config.yaml
model: "sound classifier"
dataset: "acted Russian speech (Dusha)"
train_examples: 26041
time_shift_ms: 100
n_mels: 64
hop_length: 320
input: "log_mel"
spec_augment: false
win_length: 512
targets: ["emotion"]
num_classes: 4
arch: "vit"
norm: "rmsnorm"
norm_position: "sandwich"
activation: "gelu"
mlp_ratio: 4
head_dim: 32
fused_qkv: true
bias: "all"
qk_norm: false
layer_scale_init: 0.1
parallel_block: false
inner_norm: false
drop_path: 0.1
patch_size: [64, 2]
layers: 14
width: 256
positions: "sincos"
pooling: "class_token"
loss: "cross_entropy"
init: "kaiming_normal"
optimizer: "muon"
muon_scale: "match_rms_adamw"
lr: 0.0025
momentum: 0.95
nesterov: true
orthogonalizer: "newton_schulz_5"
adamw_lr_other_params: 0.00082
grad_clip: 1.0
steps: 11600
batch_size: 192
epochs: 85.5
lr_schedule: "cosine_restarts"
final_lr_fraction: 0
warmup_steps: 580
weight_decay: 0.06
adamw_weight_decay_other_params: 0
Rows from block 5 of a small sound classifier, named by matrix and row number. Rows with one number belong to one neuron. Each number is 128 + 32 x the weight over its row's rms, rounded and kept within 0 to 255. All counts start at 0. Numbers have three digits each.
After each neuron's rows are labels from the 100 clips, of 14976, where the neuron reaches its highest value: "loudest" is the band of the loudest frequency at the time of the peak. Only what is clearly more common there than usual is listed. The data: acted Russian speech (Dusha).
# fc1: MLP up (model.blocks.5.mlp.fc1.weight, 1024x256), inputs 0-85
# fc2: MLP down (model.blocks.5.mlp.fc2.weight, 256x1024, transposed), outputs 0-85

fc1.611:131130094146143106158163154167174088134123110096109089128129134077114077093105086152134089155129134107150144095104074118122115088090135106123085143178187085162092109179058078147187093144107163178113146111113051173146095174091051107088092087170143117108065134
fc2.611:145107185115099115096119111111128163129081143142090118168110155160073185101097119147120086115127114118143135133163092147111110165087124124111175106114074089147091121090159153120155121114147107144205158111168128084098122205082102140148089105126097042146116120
loudest: 250 to 500 Hz; 500 to 1000 Hz

fc1.521:163134089067149122247087138180133089135191144100109118147038127120098148139159097131098070137209115110120137164135140109098162087108187133090139166084179124133135088126080145153072062169119161140111080100163106123128097108129148098151120124102107110080154079
fc2.521:091144155083174120136112116189139144146091193160126125128044180166212072090173131097165127142100134101150133122215163184116134101144094124126121067075090092120165100092095162135182156102100161176154122097139142189131107102123068097161101128172126120136080095
loudest: 250 to 500 Hz

fc1.269:135098132131091132137117215051103156163102078127149132150175128142118088157128174149116164088121101099169146131085175119125107124083065106103152116132124154076167126115084143124115136091112112117109159143160118155080152112113180113102167093106083159125209129
fc2.269:133113085076189152157143112096206135104169163083151183105154131188155164118084142174189083113087141105102111064118142136123061177089150117151147083137080204144107073089140191132127160118119164127102136132127109143135108165166088164145132060172145152160169110
loudest: 1000 to 2000 Hz; 500 to 1000 Hz

fc1.142:094151091136164103098097151170125067123117126152181076131225104112219132147119123154105104105134112138106148124095138128185160126101097115147063107095122109179144104068101149190088090161104087148109158099129120136160088128172164124095115116131147102091145102
fc2.142:154113149198218162138136149160132099126089083130140072120135131090201141116107093112129167122115098055121168113066080156113206165126112124134151116127124076137149153141129130154174145161120117137132111138162114137093176106133107090117107121052102103116184089
loudest: 2000 to 4000 Hz; 4000 to 8000 Hz

fc1.493:077113180142075174163196140151112198129138148141071155142121168117058130170087122074113174111132116099163153131109077120144057088179140066163138145134089105163129121150115109081139168092201100130150120108161120143137080178128178179170115109127102114137130145
fc2.493:213113131085137165090127128118068181111103074110153086112157084183123113144078161109142120182145138195152147119166139112160109177078114183151138135122055093095114133127115139132118197105116118067111159079186107089103113081145159162112118170103119164128155126
loudest: 4000 to 8000 Hz; 2000 to 4000 Hz

fc1.546:163105107124177128142142067125127133105184140081144141128111135099125169094125088134161124126154167178109164136122080111180144128077115108124081147161102080182083147163068172090143150137124093154167078157066121073106199126097165120189135074173159154121199144
fc2.546:122183145100136169133135193176123189103143093075125128086165146145132166087138142112130127167117138181128146095119143169174160123112154109193175128169191173160108109099075162125126140147146101153121147155108148132117125156061126156148072136119148083122100164
loudest: 1000 to 2000 Hz

fc1.351:101164174120172061128114178055145107147184100129103141095057118139067179122126156120131096091170087124152122084093120143180132149132137155132072105119118086128128140115066110155092133111110149095109125135079072083079123155148124108119145069146061066155115117
fc2.351:171090142139102166130141088086136098128119151099153112141151110145067133087132082123129116102146110168173133160088142138069124124152108083146083201127124151134101157146116081124116082108108153065097108114091152129193162104169121158129145094108118077200109106
loudest: 250 to 500 Hz

fc1.176:129121114099113085175081157113150136099090146062175153124113163170157128159196139160090145187121138133122161100149136097099118139134133136167127144120140214138141091114108159173137072123159184167135101109134125049089143137195115126094095163118225186071200153
fc2.176:160119177099116096073157134132149092117130121144150099114166167102157092101107145151094081126122147164132142094156160082140140059097118104119093147063131086172129147181138154169092119146087129028102161071137168117065196075124135087146143125152106131107141185
loudest: 1000 to 2000 Hz

fc1.106:161125159110111136168217085139191097177126115170136094128101094136172134112157103070157145161135112082095045098103118151152121121155134118183101166124066150132109110129104102104138085127136162125097124182148134142112122083195151112119170136106168128148128091
fc2.106:196146155068117196063137150121149174111143174132127197090113096111091116137109146086107096097105110027119161133162123089135124068103129098107125138125172172139149153080113156168109161063087144130159110103121071144097131146087145115136126110166091075115129076
loudest: 1000 to 2000 Hz

fc1.223:174167124158128119105153110156157095109068141139110121108169106107116217123118133181113099142132131137189183081105116188130130145130123145096073105121113135148110178118096106088159078088129107097107076084074174164129093143145093137188115131078146129072094053
fc2.223:179103123148149139123148134108123172153122110151135117168144160122069057136099155148174167144114164116187157209090109098139057058111083073089126101125169047166112078089202164078163129140076151090125147125214099126077223152109155129131125149086140129172103135
loudest: 250 to 500 Hz

fc1.316:110177132141112126059230137132143086117127122183101141094157148141130129049119150088182134163132144098101108113144135169125143113125082162134071070120148131154124161117122139090135130082159103109155084149120124082189076091131101158145145121083121175102113125
fc2.316:146141130148110084101159120118177128049168140163157151058116124147140158095162177114106177159084135111144126119147127084074105120126157157102140111118089134150200138161178105132139170153108146157125161202184150128152154085129127110121080131148118089164179097
loudest: 4000 to 8000 Hz

fc1.74:170144095148071197150171124114157093118138135196135133109070130121161171148108106127111076115102107166194121126087180109107143138108118179144136135133156161074129095130172178115101143088085143068112105064162119155050134163150136117114134196126128111108157171
fc2.74:152153176154187117165075116124135174148187159119145176106161109168124170183124136130138141131083057061129151131157167134063103128114182178116181108115166129129223131108148125111144148129170168147160168149145150184177110157086077148169115104080162080145179139
loudest: 250 to 500 Hz

fc1.686:099095102143172118161141115112161119165150117136148066200117144102108106082172025157160137120151136100081133164032144087107079113148126072156173171121121147118085097121106123130147105129083134080123145102167135052143126131162101123149081095152064134086104055
fc2.686:141130124114159127133102078111151166065100135128096125102096145152146088131127157056146141122174167128117159143153176098135104138089180147109102107112130046125108080131105151098099183105071160165128146118146107182114188107093203111101145113091091157141150108
loudest: 1000 to 2000 Hz

fc1.467:139108131145155132206169104178127111146093146091142148048072096131134111087133155193130131164132081159049179168107142099128152097092123149090166141129140108158050079188072125167098079111125126144110104202101161099082121127106151134115077114147101151133094152
fc2.467:141110144106124133134114065054117156113127100150038100153110173123097129146108122164165129179116123153128181175150107137156099135104067108073197147130202092097134094089150087126138175133134073139141130189064087125121184154123097128095154082081106105091108095
loudest: 250 to 500 Hz; 4000 to 8000 Hz

fc1.337:113109139149125161135154148170119162121124149180103169175113160134131095141103188120103164143112122128104088115110158058127146112156149172139127196172112071093182156131130193156159123113089117138135184121122101131114146102109169180117117115079158138160148103
fc2.337:092098117090138121131154099130133098176123089119130175067128099148158120159151102143183155093130187173204111117199125106108120183132097140105181158103092129132089091166152149109116142149163118117158115100137158128088087089107159072140129135134097159098062124
loudest: 4000 to 8000 Hz; 2000 to 4000 Hz

fc1.359:138169159097127089160101101145104124128178098128116130132146122137106100055134108131192164149155186171129080161154194163138072113103156161199133096124141137136090091107151187122135103149131124115136106070135161146123096165112163107082121117071078110172127175
fc2.359:150079071121117052166205154174149147064110114149136144148164159104158086103088056128051185109130108116162092115177154082102158140141119119164174147112101104149180183160203089147143149158091168079140201178130127156117113094144117093175113077126164090134131092
loudest: 500 to 1000 Hz

fc1.414:132133102130109102179167100138149121130098124152122169152132167112168143120151143103152096136189116138135100149127086143110117127106099109023106156106128155069082093107108144164120108136131065078171109091110095063093145096125158135131092172103177094126166108
fc2.414:152149168128123095102097086154106112121063076191112108176085082079098119102092117083102139174149165093094109179180072056122163135117145134038131149119072156125100183131123133140106121122109127127150130082149100150110152145085206121138116151170142146126132091
loudest: 1000 to 2000 Hz

fc1.495:170082133111060132105158113176116146097127124139139056171090114180152115154120102134139176159135148101111086161059120102115123206081144054078099124147096166134122168135119140167061138107105102141151134165137116130083088155089108092110139195124159129119087096
fc2.495:119152113078164173119091122079171215145152106143067154143082077124144087115115134158136115108179122136192151111168162137129108118142114157111120160103129143115155102145110161135150158213137144160102089163146096125229078151143087148176140088141157096198166092
loudest: 2000 to 4000 Hz

fc1.757:093106153096137106203182134086061123117095123080195092139075080182088097090154145044137111134075180065123132132186134195133118147097139134105147136136139074122086144129135127142135127158158136123096160095102162106122158147139113159125088075075216156128095170
fc2.757:147168090149133142135098106056122121084145080101080127123127186081121157162140082157113082093088142183162093145137152140137130156112159130074052104088140121154136113154151168085133132121075130169178125141171141131105164196190078148122144151140122119128096135
loudest: 250 to 500 Hz

fc1.134:160068176167105093112145077122162143064151076154153159158131128106058103073129113164140080171134142174089149110127114076125145126164147123089182131091117091122128079122180105098137146180150129094100150150135136131131162090134156125161179160122101144129125105
fc2.134:115137080102111122129127176054071084202172124140126133164199147170131094105123109100128157120141104167130099153108087083118102127098092167073132131116089123060118123120118113104125151185137098138130141121065130117104141178138087086072157112162146225090173214
loudest: 4000 to 8000 Hz

fc1.52:098120111146106098064116147158169120177160140196183114118129148134088096094151126184094109160160134187215101157166097136172151124121130050128087188154098090110097095147079144149160181125088155114091185110154074121174113100158095088074072117064167108141170097
fc2.52:127184088185098148175093104057184109093137152161124103128128147092100113127124089117113095132138101121183108134167121174117121189088105126151168172032142096091154106118106146187073122070151135158096163051162152107159135085132179127141141138112131090103107157
loudest: 250 to 500 Hz; 500 to 1000 Hz

fc1.459:124142130157137168088165100110145128128135124155105154139106185114074134175102147099167184112152100131109123118204105093168103121090151085111143126113027125193127131144095098178119136154130109150199123134146088155133152169175153086096099115140135089086114117
fc2.459:138125128141104131092073141111112104123126089102147131122118167175121070099160155175109121206115075096123186084129174123109122095140098163144114125145168214123126156145080129151126125126146128145086119105193149195125119073095172094137162167128084112147181145
loudest: 4000 to 8000 Hz

fc1.264:140123085116109127093136138152111129063120117118126202053136182153099120150128099140147102155090141103076169140077111144171115045110125104148158079145083140106119146121115093163163087172118107072158128081145118133109148185136156111066108139189106154108122127
fc2.264:141194151109153118133116125199059187103161111138165165094146130146109096127108132102140098141161114144151099098148154081143127143071107123097070155080133144152090130136108107048116157136115128086137169129103161104077182109181164162098169088048147056091175130
loudest: 2000 to 4000 Hz

fc1.79:162082146113103136099205105142110124110172147109099103097102126125128102119128142135109153127159167096143145079120132093192184114102146189132053145105099124134071056105149138096098123087132127137114141072128080119143083144115134159122113158092120146114113173
fc2.79:077061100145173086089157108131102133181081169130188143144127116064131148153109136176134170154117156094132115136178161093115150124154133130108125119089151126075096096165130122151149077088159057090131126134092137126106117143131169115180129098105105158150117152
loudest: 500 to 1000 Hz

fc1.108:170171123150115194095143137167155110047104146119123081140124117120200076169122089101153102112115056131150204134073113122097118112083148157115119131118100148089120180162140140129185191157132104092129128156158134139116127107144110128149147084203100111164120108
fc2.108:105122118137128112159149130143077120130157125190093102154116143129107194101101122120121193160082105153093142089113127137098058111070175138090104149161167125146087070150094182105160191123114139129194160100173153090148080116130156137150139121161127163163161118
loudest: 2000 to 4000 Hz; 4000 to 8000 Hz

fc1.267:094146135136085150126111120153106071113130128155078098105119096108094109110128141136124144133176153188099098141163155134120142073126184153132067073108079148146085204065138148140112119120111112096112079153143115123154092140166142082150128120143155145115106073
fc2.267:159093088085131084118108168119108131064109119153093160156173215122129123107116121105129132155119058047150149173052146127178126123123124136139089074094129086082136136100148142134137118086118111086137205183101151117092102124145126114076125117167161083137161157
loudest: 1000 to 2000 Hz

fc1.492:114125145092118081142166141132083088138092108167159123053122112155128116100185099090125089101110123133108106180096108092148133129023118151157117063085096182143142084202124096149111143077111154100109075070068099165138132116133077171134092170117090160097140043
fc2.492:153118172139139084145137098125126154123138126165142148129130129154125148078132197153155123132121172139105074100096131113087127142122115177076150140154147091138088094085141182058173063124101158119124137140104121139148168140133164159110150140125074112107101107
loudest: 250 to 500 Hz

fc1.146:124107139138148169119119130069114131122051111066146154094137126089175131170200162105111117084152148138125132134157123090152113138140066122114093131176124113131093146127102136117165058127160097162131139159145138137120084077130139101082137166104143133146189134
fc2.146:188134149142130131122131118112082103130099114153131129116132166132066139156093090120102126096117102150180126123113136100120160166137134142105145136131117130137159096127091172124121100133157182188144103153090072075078131080108131105173045138112185058078101113
loudest: 4000 to 8000 Hz

fc1.577:152132172162168055178177100163082161187122107174175156152104126141133066132132081165144123147143122129103104126178177105121148093178152146135131104141204099185116129181171205160120142091130198087119175129114101155089125141083202114151095126091102104081149171
fc2.577:122120094158066115099145117140157140162163175114141130070141095148142186125063154183119152151128087147137123171119145161127128123097123144116115144111161059103115173149142101143188109068124058120131154172143131103125198182142155102153112129124123089089134192
loudest: 4000 to 8000 Hz

fc1.382:157114160112140102097205078170123134103182100123115134066111066063107094159099136100094193132095178094185173170123130162138085107125193109155144123105122124122073112118079094139157103151125157108137202139159147143189063177100136106141157140088133090128159193
fc2.382:106142090148164092183081123153049136122067092046135138139134084137115133088127123116164125123191090117161160162107106167136124177149130164154138127142128117089133150126134068140108143162090130143135119124143126121071127083136118146133140097141094127183104157
loudest: 2000 to 4000 Hz; 4000 to 8000 Hz

fc1.658:149099115127144124128108113086129107171095147104099155142125125123080099104217213094153101160153071077168147174148093103119066099120132148126177134132185168160151064132156096096154111118127123088130082107115155108065153121106111123139143106105142144129109073
fc2.658:158125121151107132078142077162152198117125113138094176105111124145098115089188150158092149107134146124183142099113179174049122120094172094128127107149163179140120131151170160097134094158148175162171110180113093156136242137166123113141092154140126131141143137
loudest: 250 to 500 Hz

fc1.350:124105175126105141138113094095127105222154152112101158155108141111154066129146124144135086176141143140068170138112070128130141069125173152140092205150113134166140116156078135139135172097106103082127110097152156133164153156174111193163118131160115061146072121
fc2.350:138128090111131072183090182086141098103169071135133075118097147170153134123127098078113094108133127147087135122160147052122090092118126129144210120149075106123088156130103061142143161126143104168127117108172178094070114120072118159119116129114151089088154148
loudest: 2000 to 4000 Hz

fc1.699:141132115089097144105203105117101089128113137146150114152131193155138149120133112124164159121165116163092144108156158118102148142119112115164103114153114188130094127114120143120112151150132161097109222113135072113131116151091127120168122120134133133077126098
fc2.699:084107136103180159147079147086153162137124130111149095107138146115117141074143205127119084093113110097109148095107081164115153116084178125094126132132100124120171126090127086155141123147119093128146109143165118093115134093184191061123155072113085146094146187
loudest: 250 to 500 Hz

fc1.758:110091125114148132114170106139103170120117091084157155148113096152161092089047134097127153090139107143129193110141161087160115139119111100138114090103095148106134097076170134067153148121073099101145136142161136093107133150172092082161141051173118141144128087
fc2.758:150161146165149163159095091129127110125108172060110176090143184146171151129142108151168152159128146132109143127152135104064115147135136136123109176131135134107087100084142158118108142122154116130198151155112088193114195153187164152075093075116153109124106129
loudest: 1000 to 2000 Hz

fc1.348:139152104196096079123168179114171099077129146156081077134156112115201104120157137136153159171120117152147081118121127153171140159153110121123053146138068081202118149116109133122134099158085138111129098114113094135103118090134141170110039138112134163092145109
fc2.348:085157167040147116099119131157142071131129106150128130083152157103039082133139121158123174116122120101112155121158116125098124146199117169169152121126223108129098114136136209143129166119124092131150087074111101114104151093162106092127155152135133153132116127
loudest: 2000 to 4000 Hz

fc1.457:111145090104161170122141155088128132193151106158094129094124119065212084132086191127163143194168158113125085074188197128080140150087077104116104157133066159201096112102116148157112102161065128109115144099105144130115129099130118079110140058114147133125114074
fc2.457:159138134123112140079130114134161069125129154132119107193096153138081097148108054152108100140085166108039144136121118148140089101084121189167106188134119080080128151169144128170081147115080112119101174156135093092074167108132129158104170055088131115096112102
loudest: 250 to 500 Hz; 500 to 1000 Hz

fc1.625:071138137122145089103117118077102073174098129174176148157143119170089139065119158071151171116137138117103119129121168153113159094156104123152112148143099116136183224101139134137131186080107094174136118115106202144112119102125147138101108164115089141126090126
fc2.625:095099184086152124148121156104190152107101148159173141087147127149121170173145198057122082136055082164170127120139174066120126106149137165073151105164072092154105114148126160124105124091140095111128086106155118128111178157089062140091141044108097120127099127
loudest: 250 to 500 Hz

fc1.232:077099174157172102108114139126193131174129121180141110112212185112150125139079145095145101177163115107065160174132152109204098090124087131138151136177106074106081096129144183121101074146105146133076103108113113107150094110198143114178115096137092133109169179
fc2.232:118074099118128173142190102112087099146141142159076185174131118216142144056165097140044175133172115166189104166104127089131123145128107142106111113142097135145124041107149084099109114105108130062167152163079095180139146046154121121121089146143141177152153087
loudest: 250 to 500 Hz

fc1.719:137124125143118180101219142109142134124162145166164113124086210134122079112168108130128108090108220154106097085161131153159131116134155166102145149102164142110112151112099135078112054094144109145183112104153144138152094136104082110086136135132124131174072086
fc2.719:102069083093134121134201116126102162162184084172172133111189168148137107118140109120121121098149156119180126165097086159080125138121144074131142106142144129127100103127105149053124079071103158075126124148154144102060109128147048121140057132164177140139123075
loudest: 250 to 500 Hz

fc1.544:107136119130035076155123158109215091135151115099162127190126085121123106172142152145153160078175094102128088127134165138120121069098163139154196127048133135197156137084115109149102177090178126118127159088098102102117133117166119180098163134121101135145118149
fc2.544:157139109111128145097119154125155156115158122160109104136099136131196146119231151180105071109132108065162149142122153109101085124146058163200132116186120091087101135069187070157165093125150116135127210177089117109140080144157117118166158166130110178115163148
loudest: 4000 to 8000 Hz

fc1.338:135133135173164141117157131183113101146139084156131114174133123125123128129102165174087109177146121156123145117124108127135122096148131075126135121100094075119079211138134095104168123148115133080078198166153162156162172119190078148103181174153122096105166115
fc2.338:105083060105124094120094131073153118133119156108106170186159141154145133097096101152150092109071102129156143148143156158118190143069162187059125111132123137134080099101087148079101129143103120149104181141064144095119128183102094142131121077101130132145133120
loudest: 4000 to 8000 Hz

fc1.192:104084110076116132135096100090137124148093120193196145126181113137198146126048139128111073152081150100093115125126083177090123148075096135160121114160150097110108155098113099163124154132099113112138119160085137115120108126170105195139128109134090133057060153
fc2.192:101059085135130186175153131104113123122138150105134141045186099156124114134108124183132137117137141185067132146079189155157133082080091108121156112115130111128125097158160152151079175092071111086082168125140207168119095216149134194072138111144099108184079096
loudest: 250 to 500 Hz; 500 to 1000 Hz

fc1.741:094109147087072165136124137152113096145074131136121139076124140088120183128073092158107116113093086171095116128154079145115123102120121134105089104066177140119090154135150095178092146133110091096099182111092102150161147136089129113147052148119160131177105074
fc2.741:097154088150159121136173157116109079122101100074187059168118143126152103072158089101152136156132079124111182209156175142156117121088153118168144156060169145127122106122097174104108122111106076089101152151095146149074102129175135141136198117070114092139140160
loudest: 2000 to 4000 Hz; 4000 to 8000 Hz

fc1.371:158152142076100085125122166125154132114164148173145063101194106163137149123109093137158162039145147110094112211067022140159077124080135086081119085187186128140123131151132147146109059092141093152122157125149178099105099115160108085096132110109146156038109153
fc2.371:149085126152159152130110115148135132149138089175061216194100077099139139177136136135127135106075133106108116110118112180164130135144130174090117148111158106105187134110080133083160137097109111110130160133124098140165119200188181239085183082108125130169142128
loudest: 500 to 1000 Hz

fc1.305:152107137134090119137164156130084063128065181086115119133117129164136084154146188181118155159155085161162123110119125067092115086126106114135156112132043113172121155155126147130141142094121161088142077106133113106060131161091080184154151149131134148100187126
fc2.305:065140194158102089131150090122113131140125136151143129143093118099078146095142153060117138120142080169132151125126110129147144193092127093125142154118044173155133137164133130073178060130104126091141093172130185173153127173091131093156097167098161161112091111
loudest: 250 to 500 Hz

fc1.25:162099154082143135138175131079170138181107154097157129132199176139098102112105137129121161161123118161112137044205131164073153107159120152102129108061046117165099161135150114141078151087093053157190151199099123128151113117167190168125122115106144093155105135
fc2.25:124156145082066162119095139098115139129093206171084110167149154130116151164137133123119088140182084152143127117088128163127147138133153114077172134120126156107153097138087097101081133130117140136140113126068157210096130147063129086106127106139156129132092094
loudest: 1000 to 2000 Hz

fc1.250:109190122111108161138129118115129115140142209108173104153067115093116150115148158130126174174168127106087110129154139114145104122032164091177089105129087207190121077077122125128112157126138132188152157131146106197130183136156162109136128070127114139129090155
fc2.250:128139138171104129150099152093137147139105110093164149121104183168129099093135172064170151210129138150133144101097140101138147129075086118113102198095128165135130071122189123130084132123102111037165103108165074096088131155122140110122111138121105119081095110
loudest: 250 to 500 Hz; 500 to 1000 Hz

fc1.162:129173158102115147129147154117147163107147105095131092163074113111201091122122155140153121141142138091134079158118163114125158112114172136149156118095183117121176117138168097099099096086071101126135094242068170093146111154114142088105152178124105109089061087
fc2.162:141127159105141086109132125105109153138052188124100140099151111146126170137143124098133167199143178137159166108124121160124079202157153111157153096125085173105112110140084125103082165159097099091095129180159119116072137114136174182142108171140104085152167044
loudest: 250 to 500 Hz

fc1.439:119116121102125219125159095155121159112100159112126221126157119150142181104121144158122163120119109169115130131064130109097123200154139081130126102140111072122171113080120144093132066138150131143160088154088113103149172070165133124071143185158164151100142092
fc2.439:088128110113076138134135099152161134100159105147182119088179093085133081097139097128140179105155078105153109064113170060123089203112123114109121138141065151105179088145073138172107154067113103121115109126085107126088097158194144146126133119169106122122068137
loudest: 4000 to 8000 Hz

fc1.277:152113084134122172087115115105143168100137109181121140090077148133086117070117151125133141128134156148063154109124152100125073099082156119121084077149134055128109227180138110091063124123101170133087120138113139118069131143120091076115140111122119077152161141
fc2.277:107113131166098109091155180079069127079132135217192136119143155168154151136157160136116123135095104113140138132086117123108107133089164127160103098091106136096099095181137151185159117034118129105116214124149165092088177168115138146105126138109141111076195142
loudest: 4000 to 8000 Hz

fc1.512:176141096127137191142121142062130078112145102159092134136157112141123139101164152106086164120135151150147104035107177149131119173129148132105076125177142099083152120088070132107153175119143105143054187163106144119156066162137078138109130194169098094144103102
fc2.512:100129140172129094086127080127160112150162103142069157156127155077131162096129102128148093124145156180127150118131174202166090212178108115097070083115125132158145130132163120114119123150094111165181135098076118131166135149140131037166141229105113108129116091
loudest: 250 to 500 Hz; 500 to 1000 Hz

fc1.275:122119096071076100108124051111189077087173090229101152132111149162149082132184154091101120159088130142156140119113132107118115076123093081084109113153158121184125161159136135168174126119111110137118081132140084137146144121158107129150166113105129179081121151
fc2.275:109087177166069132103135152143125135093154141157109104130192153128090178078111108118133115161115094150115114178141140148087128122117124058175144170114092137097112130191132081080121161100048143092155090179093109195114093092142132114137160146135115124136112142
loudest: 2000 to 4000 Hz; 4000 to 8000 Hz

fc1.487:088067153117092129143106098119175103129106127149110119100215121098133099096073132203169138140079162133144092121164157145062104184108103107079127150154095140114111097158133135207183091160132099086089099163142156121138105141084123118112092052053128168145175098
fc2.487:125134094097128109154138087164151114129127128161094093122100100162162104115101088165147140156099120131090184190118149142136083140117124139072130147189092130080133163149156097142148140118185168103110127172134186144104119125139110100109081112099105146149114129
loudest: 1000 to 2000 Hz

fc1.437:134084146161141172082142158165186150095142105110113093135146141120087116096090098141147145178138091127128131084140093108141142141147149084178092155113162134132098144098115057172106162119153163108152076174162142073087199159114129063114101149156191099083158130
fc2.437:166182146093112089156100151152175163156085110115082083137153151172051112125157149145123096155120096160132147117159101128168173125179119163156168141115101110112083163171150154085095151136168143101171090142138164120048113113069136091095156135123103096074112137
loudest: 1000 to 2000 Hz